From a checkpoint of a small image classifier: 9100 steps, 88335 training examples.
Rows from block 3, named by matrix and row number. Rows with one number belong to one neuron. Each number is 128 + 24 x the weight over its row's rms, rounded and kept within 0 to 255. All counts start at 0. Numbers have three digits each. After the name is the row's rms in percent of the matrix's.
# gate: MLP gate (model.blocks.3.mlp.gate.weight, 848x320), inputs 214-319
# fc1: MLP up (model.blocks.3.mlp.fc1.weight, 848x320), inputs 214-319
# fc2: MLP down (model.blocks.3.mlp.fc2.weight, 320x848, transposed), outputs 214-319
gate.471 131:085122127160160141112131130170086085118141111114087137156115102133111091122174136107116120100150115121089102120110132122153142082152128110123113157117117100108150107117109119144067122095113110091139113129147119086070102136112152127109077104121108135104147154152099110105123177168120118121112110154125091121126137131129
fc1.471 137:116115131129148089100108135171103104145121098141154091131113094161089095105144130166110112092128119145128130126092125164136101086131103125123152112148149116148153114111113106122081123131168089137139134126135088094124098127094115097111101111103127148117170125139125095139101160176110116110117108140106059121125156138117
fc2.471 114:096119138109133127145109128165153136157124126116145102105171100163155124095134133146166201161095106135163125144124118134147125118131108115141140159152119147144123125138099153141154113125121081132119133154122156104168126107080140129120102137134075129081128138111096151146114096119170122132127146113152163138146121093143
gate.472 107:074142118148098146114085127072133156166141102113148108133150094113087167116120119114141192070111113113120112122126124132130122113165071111133114132137109125180145112101108146101074109153161108150110116145147113163125130151081114118124116137115118143153104147109131115107124129113177130172214142111133132134108129140131
fc1.472 097:124084169137136146149107143113148164138169162078121151127137129121127088153097118155151194087135094141135163153155146120139103116155077135131146115153138121164142128121143127127092119100114093130114113137146136125175152163105094133121138098119116146181119128150155122102148120089125129115172142081151133103103131140080
fc2.472 115:147165105136122102124125099108118109091096119161123113104130149118150134147109152142148113127130114079080121144102168134119124140149098120129149104125137171152102084136124153094111165143146088091148105124106155095136123121144128116113095139099142094143120085118168137174091161138124123150125163150148166134156138102161
gate.473 082:133170169104106142149187116125147148133117138143070112084142150111128119108171154114144158113142110086119129146146112077121098151117141119138129162087158143082144150143146153140131131119126148105105136139151133141194097088132170139138129119087142115172160161111137100147097079074124127125138101105128141111161134156118
fc1.473 086:132124123120114106095082131134148163106097147132170132132139109122136155131112132135077114156124120124146110093145168114176167138159148128117128086155118135124143095099149105103120086127149110082143134150100107112159154150117127081126113129078086165102078157144129118103145173098122100143128143159116140137102157110134
fc2.473 085:113132075109113148102143130123126104082116084157155176166121102151117163152082140145150089149143110128070138126107156090145162137148094160107134124122130124127153149102075141103094096140097134139119115113146145144179107116127097093124158127084144156170133095128138106093182127111096124147114144130124128114135132135083
gate.474 095:130131105104140135148117120067103111129116111220172114094147140093117133150115108149159097092151144125145139145115127132119071173105110150137094077098110126145152083127162111132108157124141111152123171126104129135149142123104124106090109132128149101150172158128112133136104121108120145116120131127097147115167127086189
fc1.474 097:143094130124099120157127131143113109133102096139159152137154152062101124105122144173162092117109108123131130143109093118133118110131081127119121136147099116119153105092126131105153156123115093161133158138157151153139140103118149113116095119118119174141179090118178107139090146088106144129131113116136097163141153125163
fc2.474 097:110111135180173139143145122142135133136134158123150110107144131156114114152129139136114127094128098102132106121106135088131151131131149104071169124106108130112127167127085140118156132172131113124142128112129168089131144101106110140154113136127105158119077110146124113111124115127106148140139138169114097136111103114135
gate.557 100:159101160123138129130106178127130142083134155137117157092143143125110095136087099139107104111127086109123103150145129116133120151167127110105123127151123112100120137133125140103140123150160139126171123165117105110144148089120142158154155151145102102108123154140161096179114160148129125120116167077133096149084097172130
fc1.557 099:128136105130154133109122095096160134124112128135141158161141145124147116149170144117190140135145147114146166103121151128063110117145149112120131134122186148153149129140124103181144159097167110135160156111134176139116106132132112111156136065124159129135138126156121140099117144116128129155108097125084101122123151133139
fc2.557 103:106124164129127129102130081111168128141131113153157141122163186138095151140107145169172108127109098129099138112151138127116119126121171142129095145166122139078140107090111130127136161114182164103146173109173138107154120083140167125151113114126100109149116150118137158134135131134129091121128112129120131109157140118132
gate.558 105:103088119148127106133114149122118167153170132132114118138128109093109128149082147143119125184168123126140119135122130189102091128136136131132133132140116180112132076140094121164106159128110153139160112118108116119134100117122115171151133135104080127101103142153109135160152120126173134108131124109114130132155100109153
fc1.558 112:140112142136089089113147132122128169119146151095087125107154130106124090174112117112109109147147120117181134099174146104129161141137101133133150115132123143087157125103119154111113103121112138125116093167104091118123114134149116148176105135122155139128120135155108101156121143151166113096130085088119188121124092134112
fc2.558 112:085107157112159111145176160129084094097084137126129093110110124139101106134138099094111145136091144136066109057103121115128151093121128160137076074120119159121126164137115100134129100136138126155158154159117123145166143116166143108149156120124150159120159098196117154130131108144115127101141136138112154126146156145123
gate.559 089:107110107158148105159140136126118122164115118169081117105119080146122128127136128134143134104143152132100124136145153150130139111130082137116108111096149109168120098081116150128111132143165179136122123094095111184140124138087124147125155138109167121102101068132135105119147115153164106165082126148110123092127153115149
fc1.559 093:118138131139114145116108153133158095147100134138100132109141090133142143126156096134113140134139110086089129143112149095151151137152107085163098106113112093125118108135120143132158102158152153140120130125115077112149139106140109121148105113087170183102124126156143108150104131114119111160094133099133124113153148117134
fc2.559 099:099121144132059112112140107158102108130151115120121173106155083106117129167138138142133093104109148114147129128113156100117125121138138111145137156162085121147137144165124132155100114124152123083140108147102146152097132113159120181148127164125109158100139163114073129140122134092100145148166128115180175148141119165123
gate.560 112:108180110042161150142106145144098075079132169082112135098129126160111153118141126138138169128100124107177108153116148092103114170075134170150107133116133104088131163109093159139127093087154129110126133139105144097120149104133146166148134087120155113135164129134146176146110146153133146164149128103120139107143092145102
fc1.560 120:192125119158083108103131107120090117143095151147147100116148174105113108147131153168144112133139107131137166115132110133167103096099177133161121141090179087153141136141116092118115147143112143124124146106119139142153062139158143158162120124116165125130153141158151168103123117150138103153121110128147115098129150121083
fc2.560 122:108159104116133179157132164091147134111156151136066142097124121140166138182120127153104170118093125136135137146112128124111159142158161123121157094164078149156161128105121149117066169152121107107152090075150124127143150113077112094139127128138088104162172117115142117114163137131128153156124159110116131122096150148159
gate.561 123:140106161145094103139122147074154120145130158147089126149148114119107150127093089094154118131111119179147130116109184155114106130117128127164121151151148148112172107086112121120144159141104125108106095124125119162148098130142184097159161132113105115164138141137109153146118162146144132096122161130102107140137133125077
fc1.561 123:146111119132103087104116126085155116126134174129094141165163169137082142141085090099130130110122104192152155097138173163147117151111123138144126113114154147139114149087105116127139131108135156131098107167118127124150111131158171075163139132135137147137110151158149117132137160163136175106124137118109115091123143133079
fc2.561 119:159147131086165150099121098104087138138145125128121159097128115134129116132144149160111089135134175140133111101121144117134083143127128120076105155146148100119086096088088160179130108188130122123123109134126142120183124144112082129069112134137115094104163107126163131135149108147105154143151123125151090147083147133132
gate.562 101:161146139145121123151158101098139093159082128088097109115158133133130110151095132131139112126149149104069105152120125125104133137133136143111158142108116156155091178099122125157130127116157143130105142119116112136166111128164138120125159126110133173169100160151106137126119137139141178159134157122129124109117132093121
fc1.562 105:142148077145145153114113134111142123162099118106138094085116121103165152143160159126092142125139144103118102114116126099132156128111141135152186134165105153104100145072118119168146101080124132141121141104108132111144115137168133133152135135157128146133112138157167125118140154098124127153131176126168187088148145138136
fc2.562 103:133134149131091156116099115109134140158130110139146079125125156158151146130095135120143143068162154143131128168106155100086128090122102135118127107132106129101151138125077128141160146127141151135142095125121152141157115148184098113109098125116127095112140153117127135161139130107095111109133142152128132101162114134085
gate.563 102:133121132143160147154110129084150124141098152128110131096110124124055138149166128162128115134114130114119107190175153141130109117165128174103124130157179154128124157138132165134108137185148116116144164150162104098118159129117139151130106137126126127128144189154113114140165110105105108116112177095108118134129123091094
fc1.563 106:129150145126100142121137098162093130125137149127159143136103110142131125123140105125116156145118086109145148090079134106097160087110148083149170148125127120136155124100127130083144157128103180109099123109135096107099124077123144108165119126107188141097114105115116091120141127131157146157125088118130112137128140142169
fc2.563 111:085140139134152090127138130120109116122121092112089158152129150128112096118117177135115141094116090135154152138134140137133079127130154159142066129126138117115170106131133088133102139131143131125153100164124102131131116145148202115141134102143087132136164177131126125146115167151117147131089145133136118122142134123136
gate.564 094:143152158138136156163108134131136115096136126116116150091115129187103081157143123154112140116148133164135173116136124127142104122149168137138148106155152174109109139123148123111166120083174101131126097139133127095126113117137163107161141087147108163131131108157149154081120156113116143153139129130114110155136079136131
fc1.564 096:107126167117106169128120120127130149123114133127131120120134077112131130136149142111120128154146171139087165135139090139124122116093105120072106136135138167128124111142104096094133142128160158130049112092142185133116114087070168106199158121144116091102082153114121127101097128117138125100140091110129106138163128113145
fc2.564 102:145142119135097100102139096093110130128103111162146099110105112114161129153114083118154109163140138146144140111177138094152142163172144143153147132096122096123114115139149144116074119108114160141159134123176144102111128171111141104124142148170103158122123149152129138148118133124130105115139096124137098129082144171096
gate.565 119:120148119101082123125128085121127142137114138102132120165115118103132168132136088103101128191124143144130115119133136120134158088139115118126123124153139169141099096128093139118120162112131091139146090131094151100112124139110082134146120146146149114098153134116096160100159098153127190146140123132108126123098091140143
fc1.565 114:151086119094101114150143114100146160113130137128100167161159136147134120139136067146102097152125107125082108162148123114094194125116152112130139116133128159120140139117106096155126157110089099135152124135090138092112141164090111132142131116134120090154122130162123141126148112112138172153150137131099140128145114140160
fc2.565 103:142156167107137109134149140074089155132138099130123126118122094150121144102111128112121171190109145125100117134148121155155151142151134131109124115147138114146115162093136137111140102128140165078099111120139125127143145144117158089106170171146154160131149099152123110111151135135116137139149118103142121105098163137167
gate.566 088:146123134146137139141105113101136094132181135100151152148141095115108145088165101172101147103117138088120169142159126126156132159150159133133108080081139135155114091150176110152145095082149079153126097105138173164112180100151159117193166104160136137153148129149130092135144092156135110141080126131129148135143127144141
fc1.566 093:144193143122164127116160163124168102098121109123120146108124110126140150114176095133130128106110143111169105175142158123118150150176143139105109123134117174102121159130126164134122086096170138078137093133161119177131160146132131130129116102140168183145098127128107121114151135128138127171117101146109149148182129191164
fc2.566 091:092118081097091118128111115090125117113117144085130108122136156089131141098135102121122121085173170109132132135133121172108101140129155121133162128117145135101102113117167132165163098109125118131150132167091165110076121102146133135068111097160118141140104129147117114107140139125111154171089136124127143115166139162149
gate.567 079:099100179087102114127180117115110101114184103146121107132111149146072118113154153136108148120110161115114132134105162124120119165090118111146127081135099103137097157142152131136132132127138110162100170135110110139117124118148119100115153120126140111127106136156144105149176157153153081073127147119164142097148152116123
fc1.567 077:170122161156114056136119059116125113144132108119106109140112132156108119111139117114149147127135094125114080153114133118133143168147121123150147177135114116104117119145090107110151127136126147152069170122140148116195158097114120130133088155134084132106157142135148114137131138128100118129159137143113119102122144149162
fc2.567 076:145139144154110083106146145071134121117133110070136117108142085126165115151144106103112135114143089128113112137114111149149119126141125144163121114108121136104131132149117148108135150126114137143039148117123153099168136146110197135162116122125121126159124104161132137142127128164109116140120112154162125128122137125121
gate.568 093:128121097091109125127083126102135104159135138137161098114138128081136137118127147103089138140074127135127083113215148157110180112145145114135135145163159148120132151136138191161143162135133106157130077147111144140154131103104127079101117146157108107138140150112142121085123140128131131122137112137110139119102091124141
fc1.568 088:077162160152098111155163158117118130114108148109071138118147162178097125111117135136148128163116117112085129105091089111117095138113115132086158126165097096129165132122128135125121154159102138113085130161108136115120159157170122137131135127080164119104113102163142129174102173111145127156142142160124164128142166153141
fc2.568 084:115121140113141124082139110137123138089133105102104129113093120130098106117118115110131159133112091113100081169090086127100100139150112144093172100125149142158142124112160138135154141147151152121139160147108119083161141142079124131154181225128142190109143132118126140124104131121093111142103105147133101145106099110111
gate.569 095:128146161117131118170106159166138119119120111128102109157159118152143144141101128130147135101151136123151113114176138112162108114111115177122158093104131112142097193132105136128142092121107105152135130126132141141068151113128137121130108092121154120141145100140119158127205140156128124108141114110139124137109130108135
fc1.569 093:133102101135136146112156186075115109120134151145154111147107119105110097132152112130152156162200145130139148103080125134127126157112126134132159119101161102149198116184150074133112162140148150139076109109124147133156124108112130130146119166147110117098148167089152121107052148128120120179120089101135179109167124134095
fc2.569 100:142046138119146156085125126141134155084101102131133095086120109156119121122129149128134133129147107112097106083090172158136159128185128132145138107120105134115129097114146115110167115162119159160112137131150098063105144123109136157074130144184130122131112159126175085170083111167171123142145135119119166102142107106094
gate.570 103:063164085094093149147146138142128164089117123158129150103114148156157130143121147123098105152146122141139114099099132139142135102108136154135113123130164116085134111093097150104083107135129136132149169137103145076149123127096130137111089139132090116137084162112122150124132141144170134123083120112131106129145116100145
fc1.570 101:124104095106127145133154119196137150117106114159138177106151108134133145140130136135124105166133054140136092098106141117156106127131146165166132143115125127158120106122111132132122121157143148105092132110109151134160139080084113141128120142132124103155143146117107129124099132139097114122140126093165135147147148113122
fc2.570 101:128170100087124113131190147131114081118093157162171125131172120112140148097122128095171135119101125092158106163153143110120137125128147132124115162147180160082121124128125130151133117127089121122141110145109163139107135106132113123136118150183140111094118104149154157139149089108157133117117111108097124130113149137147
gate.571 113:153088170086126114128113113110161132132132149106143124118135096132118123132140110141112147147081103108106156141101113111145144119077119129104133121109112169131124138145160104124144143133143150143118095116118139132127162118102092132125130153177146140132105148108166180110114105158152138112093151118109094178064125119108
fc1.571 112:135133094107169101135126115124141082096054102121143090158145101096113151130135124164149096118127132131130130113143143156116050147083087126129146117125099113131145107174094095119111127124142128084101082160113144117079120163111115097130123147137151113163116169114159124099120146140106127095155071136129139141157139122120
fc2.571 109:127101128118135129166132101094131112123166127104139111110163142123149131176132072121151103107131145111113149104148090117094140132220132113117168136121117158139161110153103111156099176133112103122077145142124150147049131135132153119146127093141108113135140097119121106129077129137122144125128120111099128128146116099099
gate.572 083:100132113121135126099139165142091122086122094128137148153131125095146112140127139117123147138132152107163145145095122120111111068138126110136128160080150119136124115117102137163084151136124116124167140131103135100145144143112112121088124136147146135123116123092178157166158122133171124129131139141095110147104171116153
fc1.572 081:121177119126124123155157091115100114146122135128065124116144167121101141144160150140180113061137161150132119097110120151149143145135186153109108125107140110126139143146117132125166144133123135145095087072145128140149153091119143148142131153105115128116132115164126144129133107136121126100107136094189145101164120117084
fc2.572 083:142139161135133155124126110161120136137113123145102135086137122100127170161145161125147110128107127124108110141130133180151103129136120148134142128098144166104116115120138138118125121113114173106144153115170131130125152164075089168114145124111160101120135124142122118128122163172160162102132106084132158114151150144140
gate.573 089:170129094102139113112188105111172080156121099112151120125142136141114103191093154100150160129117117103102127114111120154095158153147143161136139159183141127118102153127133127141093080122156129140142136113123094126123125167137111106123075126155129116075159157127106138128111118176168160122147172129086108149116134101099
fc1.573 091:164128157119150152114121107093146154129133131135139107131102135146106089121139144106147137107133145122097130141100143164105116123126130168122101140173156138091101080106165136154111092181120102102152099151103117133126143135094120126127106122152121117104117143120172150158107108110144103131151122104088114142131118092126
fc2.573 089:100106137161103099164131114114151151143123124131104129127133094141123131085114157157094116126141103106133100159159106148147132141128106112134143123100116115122144149151126124129145132113133106148107127152113176148111147158094106132101133080173161113136121172168137116139138134128094154151134062112156139156149146118126
gate.574 088:086135126087148099124092158152145125136139099089073147118169133091153137134106099140125091151146123140136132117155138162118151159115156110142127144153117134103119148154101110119144140127134087142137106176160116140158121161113088109118107141126076089094081169127114136145123123112128120105140142143102118120121133123147
fc1.574 088:128142184137103113143155154085161138170150118112132096170091096119107131107104129091118176102086142091138187111096148086174124093138111154148109180124135140133129142121137127151127121139130152137127165087105164153076151149144106094107108130115135133137142138114135112114144102138120155148094138122149125140115153134126
fc2.574 087:133126088158128115103099138132109100106140105082083133185135111126108116092104128123140136126096139138173162100117087158144136125127074147118133130150137136117132125138160091116119118096184131131141122115114110152149145123156111142137153148121125163123127119085150110133153161124097120123134139141139121153137156140162
gate.575 114:092134115091127134123182146098144147128181069116104126108108123112133122139110097125132137142125108157118164096108105150118156134168096129104125131159102154153080120160122140156092104136114168109131102100144076115113109131122138152188129102120137098134119116083160124126112082149108144128153148071067155136118083141112
fc1.575 119:127113051092208102150102077120103104134118128103068145132148167155179096119144119136119110132135137127139104134151136127100137117108163151139177087139157083111129136123124124098110123125107081120139144151150162085127121143154120122093131083140165114133142141169142144133154116146135126099108073155163102102164133122125
fc2.575 126:108103150131088167128162145122148166148109134139190164145137148167122168140130184116123133157107152100112144117134089124115101090098132119126148139135165154108087130138122144094099112111158131153152117111158115170109120144124133101128109162150135161092162113142160050144126107152122109119121136097124121102127102135141
gate.576 095:107140114151111111098128130114110121172082101093126103155108124179129158091133136104124143122123149145144100133139086121077128088084149131129155122114098145120142128142107110121134085111153120102164171099126112171171163086087093113116134111127096116077136116113146133151100096137104133125154146137113104112158130139138
fc1.576 094:151100114170104156092162125129145135111114104138119109144122170154110151090160125151122140114128147092077114154133099147094137098135165161150113138121115157086156124103104113150144088107140107143140146139110128187177148116106132124114164104137103139121112114119120141127134121123155120147156152147131103081098110127130
fc2.576 104:129117133109162127117167135147123080111118124150112149147128145154122150181119113146160084136143143146121186152146106090155137150113158094198109156101115119097133147122120122112146114092076108106152099138106121168149139151176118125124121153112132135108137143140134113151195195122143162148122115128138125073118119097103
gate.577 115:149129110132161143142102135140127095094185149106110153132120129112132166141099149138108155099146141112168103127141166080121110120118127111144117096101129127129158151127115106164106132120151122110160127147148117099134136093129130155158112108098078182118157161170110048142079128130161113104153130094178120115184141149171
fc1.577 116:107108107130128107155087145130099088109159135080131144104124152131151163180133150131125148111153151119132119112131178080125125099125146133128127134100126127108159123141089104126114127111110093083125128110117093083120144068123135147136122135103106183142118124160123071125106154116149089096148110090162140134116102162152
fc2.577 111:111105110124121107167119126165135144173083130101115088092153129123147126125120102153163135108115124123124155164099115152147106133120093101094132152116180146157102189129123132102100165169107134125123149125185149131114149142164121134109136130143121136129104135109165154148103127153161151118129131108115156127173105125139
gate.578 088:111143104133126173134117133119107152153161126117127118095141089076101101110132127154112131124151127174112133123118154124114133134119136117066109086147157100096095172166110173138108082159152143119117166098155120142139163096137114115141164119131146115141130145111105085122075142094104107117148110124165117114148142147099
fc1.578 085:097136130135091096105138150113116132128132126190108095102134125184152108122113126162133080125140067142120102122133087137127091089112112123156121098093112116169125130136129153133152107125083126152108169147143139113141133136130141153116156111105098111098137118115134091165176099125141169135128141126135114100120137109148
fc2.578 082:111099122104145131119135131077108137110104149130125091097134084152139115112170134140137113138098091101116103095117085130140165114134130157149145139131115189162115132081134098151111146140092118123082126147138146146141131133139098126168172076132080137135138096124089140170160062107136135136148083124141128136127104103109
gate.579 137:140116128151131118113155113141128114128100136102158077111135115142088087112148137131095134132125107147153156124134134128173137155135132148149167120161113168139107132158143131132170124168119135134127179071108111145133156167130172153097144122075116125156133122115099158120178092125091126125126159102107150125118143122113
fc1.579 136:116162124147143152094136111116112145104139125105130077144189094143086109113142137116108106089124107115150164110139153123180118136136152111133150137157114163117117103148124117105140101137105157141099170104113087139132140154132143170122138167097070156145140150112135112128156112117133127143146153134125131115112151122133
fc2.579 128:171098120147118119100119138126133175187122116128149166092137121155141124106092109132167157152173163166171110129099174154137155097161147152111134155123128092140120104153150140123162094119117110117093142145135123120103111112129133120105074154160110137140133122127129148107104143103134143102100132109168171141110142085137
gate.580 102:135126111112062111125156169168126106178123129130121121152159197124077129151131134058111114126106161121123126167166161131113159091121108094152091117151144145114133161108152112113119108097164119128115143121122104158137119141127106116130116116129153125134159142115139132116127115137163144176097122125096105086107137110110
fc1.580 093:142122141140157108186094145155090146148108100101122113188155146100100120162109118135173176141124104111099152151120200122138165140145129122108102170172122124147127131111118123104122119124110104122068097094138160140175153111159159138123128081120112145115108148133115141102162098069156115105133147107101174143120117096175
fc2.580 099:133153164152129126095145152121082131148134139142119123127179141086126164121159134125142104135126096088137164146143144114138122106107141132092102107086161075089138118155109168155147131123132152138087133103105127148124140100094136136124103119130140144130136128124103093145145150137117052129150150120160169124141113108126
gate.581 073:115117112145134136157120095113082120090167129078127120128152138140106160147115186096137121117099131138124122121124096153136098136119134170131098123109133136123141126106117151156097138126117110112116143112094114121122125123105149120095170152085091109105122117166115152094128122097142097115133131165142148079096123139154
fc1.581 080:127108104131161147130118098138137119106122153121110196148127107122148156143147111105129123143103167153134113140160170119099077085125086123090121162112103129081146101139167117115093127095155121125126156103089141126133131123159099121152165141117125131116100131138146111107167108166138103143130127093113116138130110141118
fc2.581 074:131181123138146106175137096143139188083134109140107181145140110121127147160129128144112133129121136135190130096146123195103126138151167123124103131094093132109122144152136100114155101149136135127122149155105133177141122097128115088142141133132114143129128102134132097108112150190097138150144099076111122143107142135139
gate.582 102:131149120113129096129115134138119124158129163133067077117138104116095131097124094086096119148120170109106147093110138110122106132089122112128109153102109121154100103075169118109114111150136098097116150087100071074128131104107094103133131125118145125129113150118135100101105141104128137111152161146135170102102147093121
fc1.582 101:150135139150132109132116149158135098112158107132119131101157101113113111130108127150113096140167112154114080112104136162122139117105154141155146132143086148137137162117114097153092152116098136148126130109191102090091135084132106117139059123158080097113171144118127101125168130146152112118152137142111107126140159111148
fc2.582 100:105131119132123170165098121155128148110132131175116099134135152137119134130140108149129120132122114111131138147130141184132080158119153105116069170086117180150162141143086140109139120127143148139095114094129105109125131141138120102140137105114093094127155150099103151172121136131117115143130154150123145120142128143123
gate.583 094:132132095158137165132107145127120106156154147162087099146105137162142130115115169102124142053126112117134105152149125105145145128164102149135086137169151165098164140140135125165138171100130102119123136137141148093116138150077120139157107117131118137088095134128113139126109067125098096126106153149156117112084154126153
fc1.583 091:111166141095185129122110097136087095159081115177116092171096144128120157141144108104109166113112165155148166110147160131155114119109144168141141157136107189115168168142132131138110157116113153128145122149141098103165124132132154146133123128144110137122119118084083126121139087118092137134108142133134158111145157104158
fc2.583 092:137130128108093130134106071137119148145083128139122170109108109131098114120195081120148138133167150135116153147133128115146090124111153126141130124146107120132125131108113099109143074149101143168131139128129097124119113109141172123117112103150161101161140116087144160109109128150152123119139144110124131130137119169139
gate.584 128:111152117142098126142088147128108156084122158149118149113135128086110133132114093094147142145131129123098103118131147116152104164172092159099126130119116139109125129144100102172081126136136136128093162170118149133102161111127137121129105107139163134104141163165168156140141132127175142110133150128091117093122135086132
fc1.584 122:128146146150150121117119142145110132127080118146120118133128118096114125130148081141156095133118144112131120117147135130150130137128069153122146116143154136130117141098128121187058113150132166117102136142124150099107145124122127099094126094137160153113128131119158150129136151152156108089126129150100147094131132122151
fc2.584 109:130144082087125114139128134095120158114119120087119153128139166115144097092120123082117106123135184099126124116136098136162105088195139157139127139158149150138090142146110121157126132140145120130128138121109144147108137150143126164143103129106113091116107094137149165127122133131147107127128088101118108109123121080154
gate.585 078:147104147147104105084149126140118112144117163142101163108150135147120166109172115123139093121146113141123114138146140140131148120139104078097109107120134122130109147081140147147119099151138102149108136139162081090105105099137139147106173154127132187115086146131159118152159143127141125130106135125132125161064120163115
fc1.585 086:122130123155141140146125123149137105123189123125123142108142112050069116116109132151177151137149100149074138142128090133162162114140102152108130130132120108154106099097125185132123113144113167114147177156139093186118144146114163117112120107152192112139116169144149141153174138129193117098151138140119089129090125108125
fc2.585 088:159133118143135149155133144078114161098136113086132155121126160048107161113117127120137108112157119113113105171139138103155152121118132096137124135168101144148168131101113193110150117138139159120139126117117111179125118123132150130144101128184136132143142164112154162170130126134154121125142151152147123121096141149184
gate.586 077:145156099121115175161095117180127144078169112139155117142136116154094132173103120131110092105123121163084121163127153101144165121102157104133135132122145117124165124103105169157129081133106152113068081148134116136136129130089126151142121119130124132102132138094109114140118151153143128140109110144143154173075144107125
fc1.586 078:105144129120137085113164106132155121093138111108103109141084113150151130125104150098098128115143116154072144170170110139127150122074152109138139134139145099121131131126134114110101134132162147138146119098146174099137140113129147149162124116136118103123124123106147117144148142144099107126127131077208124096127129129149
fc2.586 077:118140136112115098137153120125113192119111123112106107143134165134176155186099143117133154093138119091154138100106113144146122117144138136161103122157138094096136101147182128120138154125147091143178166137152116133115116093170126098153166149170072093156085121131118122161150139126125113115141083113144156078120085143066
gate.587 095:116095114109126109145131115124124132132117142134124119135133150101120113145152152145122122137136166096139154107089110147144135142094140117120163140164157131147125108094096115098156154092172111125138125119166137139100063195131089168153116113135132134139145088128138161171122115130113124135141139116139152149121136177115
fc1.587 095:146146128111143140127135153149074108126118111167112126104156104168177138091122150116148165164106088152112108096129088079152087099107111117161104103092137107159123147135088150156096109114133149093125136156126134111119169100190126098080125123116070150117121125116111121106144142111157099139129131127090120060153116123131
fc2.587 103:105178150164130131128138098112126123110177089134123137117116129131139106118149116158149134183164175210099104145127125138164095113102124123133138150113103096124149124102115167117132147133119130137133156131152122079134167154130149122121192151150139121107082120148131151142121105095109151192137140154095136131136131146134
gate.588 121:161096117093114128110116150109126148122141096084110114089123160163115119145107118133178140104170145122131116100169166103107139169130150123120118124130144117146108170144115138129139126116116145149192118129079152161145090094156124133153105153175153145123116130134112157151151137120126124079126125098139149088099127104124
fc1.588 121:137127102137106155141126144106110135151160147086077097132134157106136110137115158133144105124123139095102136079163140141102153101123163134135114169136150090152111146121145141127116114118175139151150106135102095179149145120181132158125065117154136131137120122114177146130161145131140125132123121088112106101104131080133
fc2.588 128:116164129135157098148110113144150122123108094162196135130160097128111144123108116149143110134110149090125132139107108161128095142143153134138130079106165128096135112113156135135121122102094124111177158134123119118127143105106096118115089118129136137116137141168132103131149124115112079141141158119056094140144143130162
gate.589 101:123157144114180130187127171127113140129148152137134078133126106118131174151146108133160118134141131110159098095123126131146120163085125145162149117102124082133130163152129103116118110121078112127100142135147129132142108082097139084165141113111139169095122123138137159156127106143142125139119115103142165122085158150141
fc1.589 094:107148139162097157102095131104113140142125090183134121151092115176100089125142124127142090114111157119138153124095155166083120118132124107129099140153119136161142109133102121163121154141136107145160117128105084115124147161150122110080098144111104137169161126099126144157084116123077087110143126127150127126142147106150
fc2.589 091:085105161148091135053098117161111100123153118101124119160108107117108148140124152108121125120132103131096139122162124135108135136151092106109186112141152108130134113101109118077106116118129127168136120105091150104110147109089097105157130118141106094122174089130135136096077128109139137112165069104154129112147124107155
gate.590 094:160129103105124137145141135119107116120121087122146110085064115127079112155170162120169132139137092139163146135109167131114128104126147067154124178136136093141097124165108115103129096141123115162101129131124112114132142120132141094090149122114133165062101138119167163159146125117167099151106145130126157136143181140108
fc1.590 096:122122071108124151157136140132067111158123106159142109089088132103119133150143163085133097154150130142150124142078167116079119084125122087170145156147089100178112141123108143140068106087113111125110135160135108130147141155126109122117122098167121129138104110141174126128193159121174130125134158107147117112152143129133
fc2.590 103:149130097121088145140133128125165135160125147135136096139112123083125169112129164151149086109130159130123152130126149130154118093108120168183138145136149135140133120102145118141194136113069183121131082101150125089108134128147115145121116131128128081162113103104137133120100104142141152100146121113091136101083105103162
gate.591 099:152109120121072085160197126121122101134125164110100134125157152099106137130107127138171115153122122111112152128135127108148140128151118138130125110072122112169115139112122112116144150127115130104177159119155139094113104100145141129110093119122119133197100129140118161181091137120117110103120094102120131100112109107118
fc1.591 109:120126122156148115079100118104182134129104096140137092167137106111137146115086101144153116150167149163145118152137153169119132160105156092119176106205146170094108159151151147136142121137147079140119113157143145153120167129111105128145173115112116124116152124143147114148089110115134150167153131170134132104134128107136
fc2.591 098:162106174116109127133123133158127087135127117166135118066155127175113148125155131164160106161122110145096115148166117129118100145131109118107106122137133129121136114127115095098120149151129118131072143071118146113122135181137143124171125098077178126126108095103125180115141083176160118113122119128133095098108147105117
gate.592 092:128132092142147093135089101092147119114102116108163161118160096145085179110102096143144106119114108134123114157119135170115161127104144159128084111121166074124076106157124100100093156090164166157135154164129154138142124110114100103144121131126132148107093109161155133121148126141107122141140095123112145106133172088099
fc1.592 093:132086101103116125111160144117096127120098114116114148108185141134105166155083145132137157139109148181165113121191107140122147108071100113101166134087103095100109084119098130093117075094134114138118169165132123184110132141135144184106117137097150104151114098092135130116109157141144141118111097075140145135145157109091
fc2.592 090:101141121139161129114098138152136080140126125106157140108111160157132142163119184104103103108148112123123131133103120121099129132127136129125115147147168107136117123170104141117112088105098123119094140125167113121133110133100146088125151160106125116128124132143152144097104144169112121125106168117089127160132105131106
gate.593 121:118110117126109151117101133107078111119110127105126113148158122137106191146136132110132055072089096107142116112125156123067173150126177140143096168128115137130112148149130117137150172152126140107062127122165093100121135133144137149188140146112123157128130136113125105127107125129167152139124165121144120143156094140125
fc1.593 110:176118128131133136140155145125161107131102135118127118132099113159132110126136129141105136149155128169106118153124093112169139098126140096102144109176137137102134153108108150151132102166102133158139170115140156141146137115116101126125126113157136136152125110167126159139146146135128098082143128147147159151116150131139
fc2.593 123:136136092163141145138145119126115112131153114152136139120167093118147173124156117122122101103165110119114100112123155111118160099163150138096091142131129135125127132144116134121126185140127118149099123104140152119171106154125169143104114128114137126126125163145123117101137163143162129120150191166152085137103094120100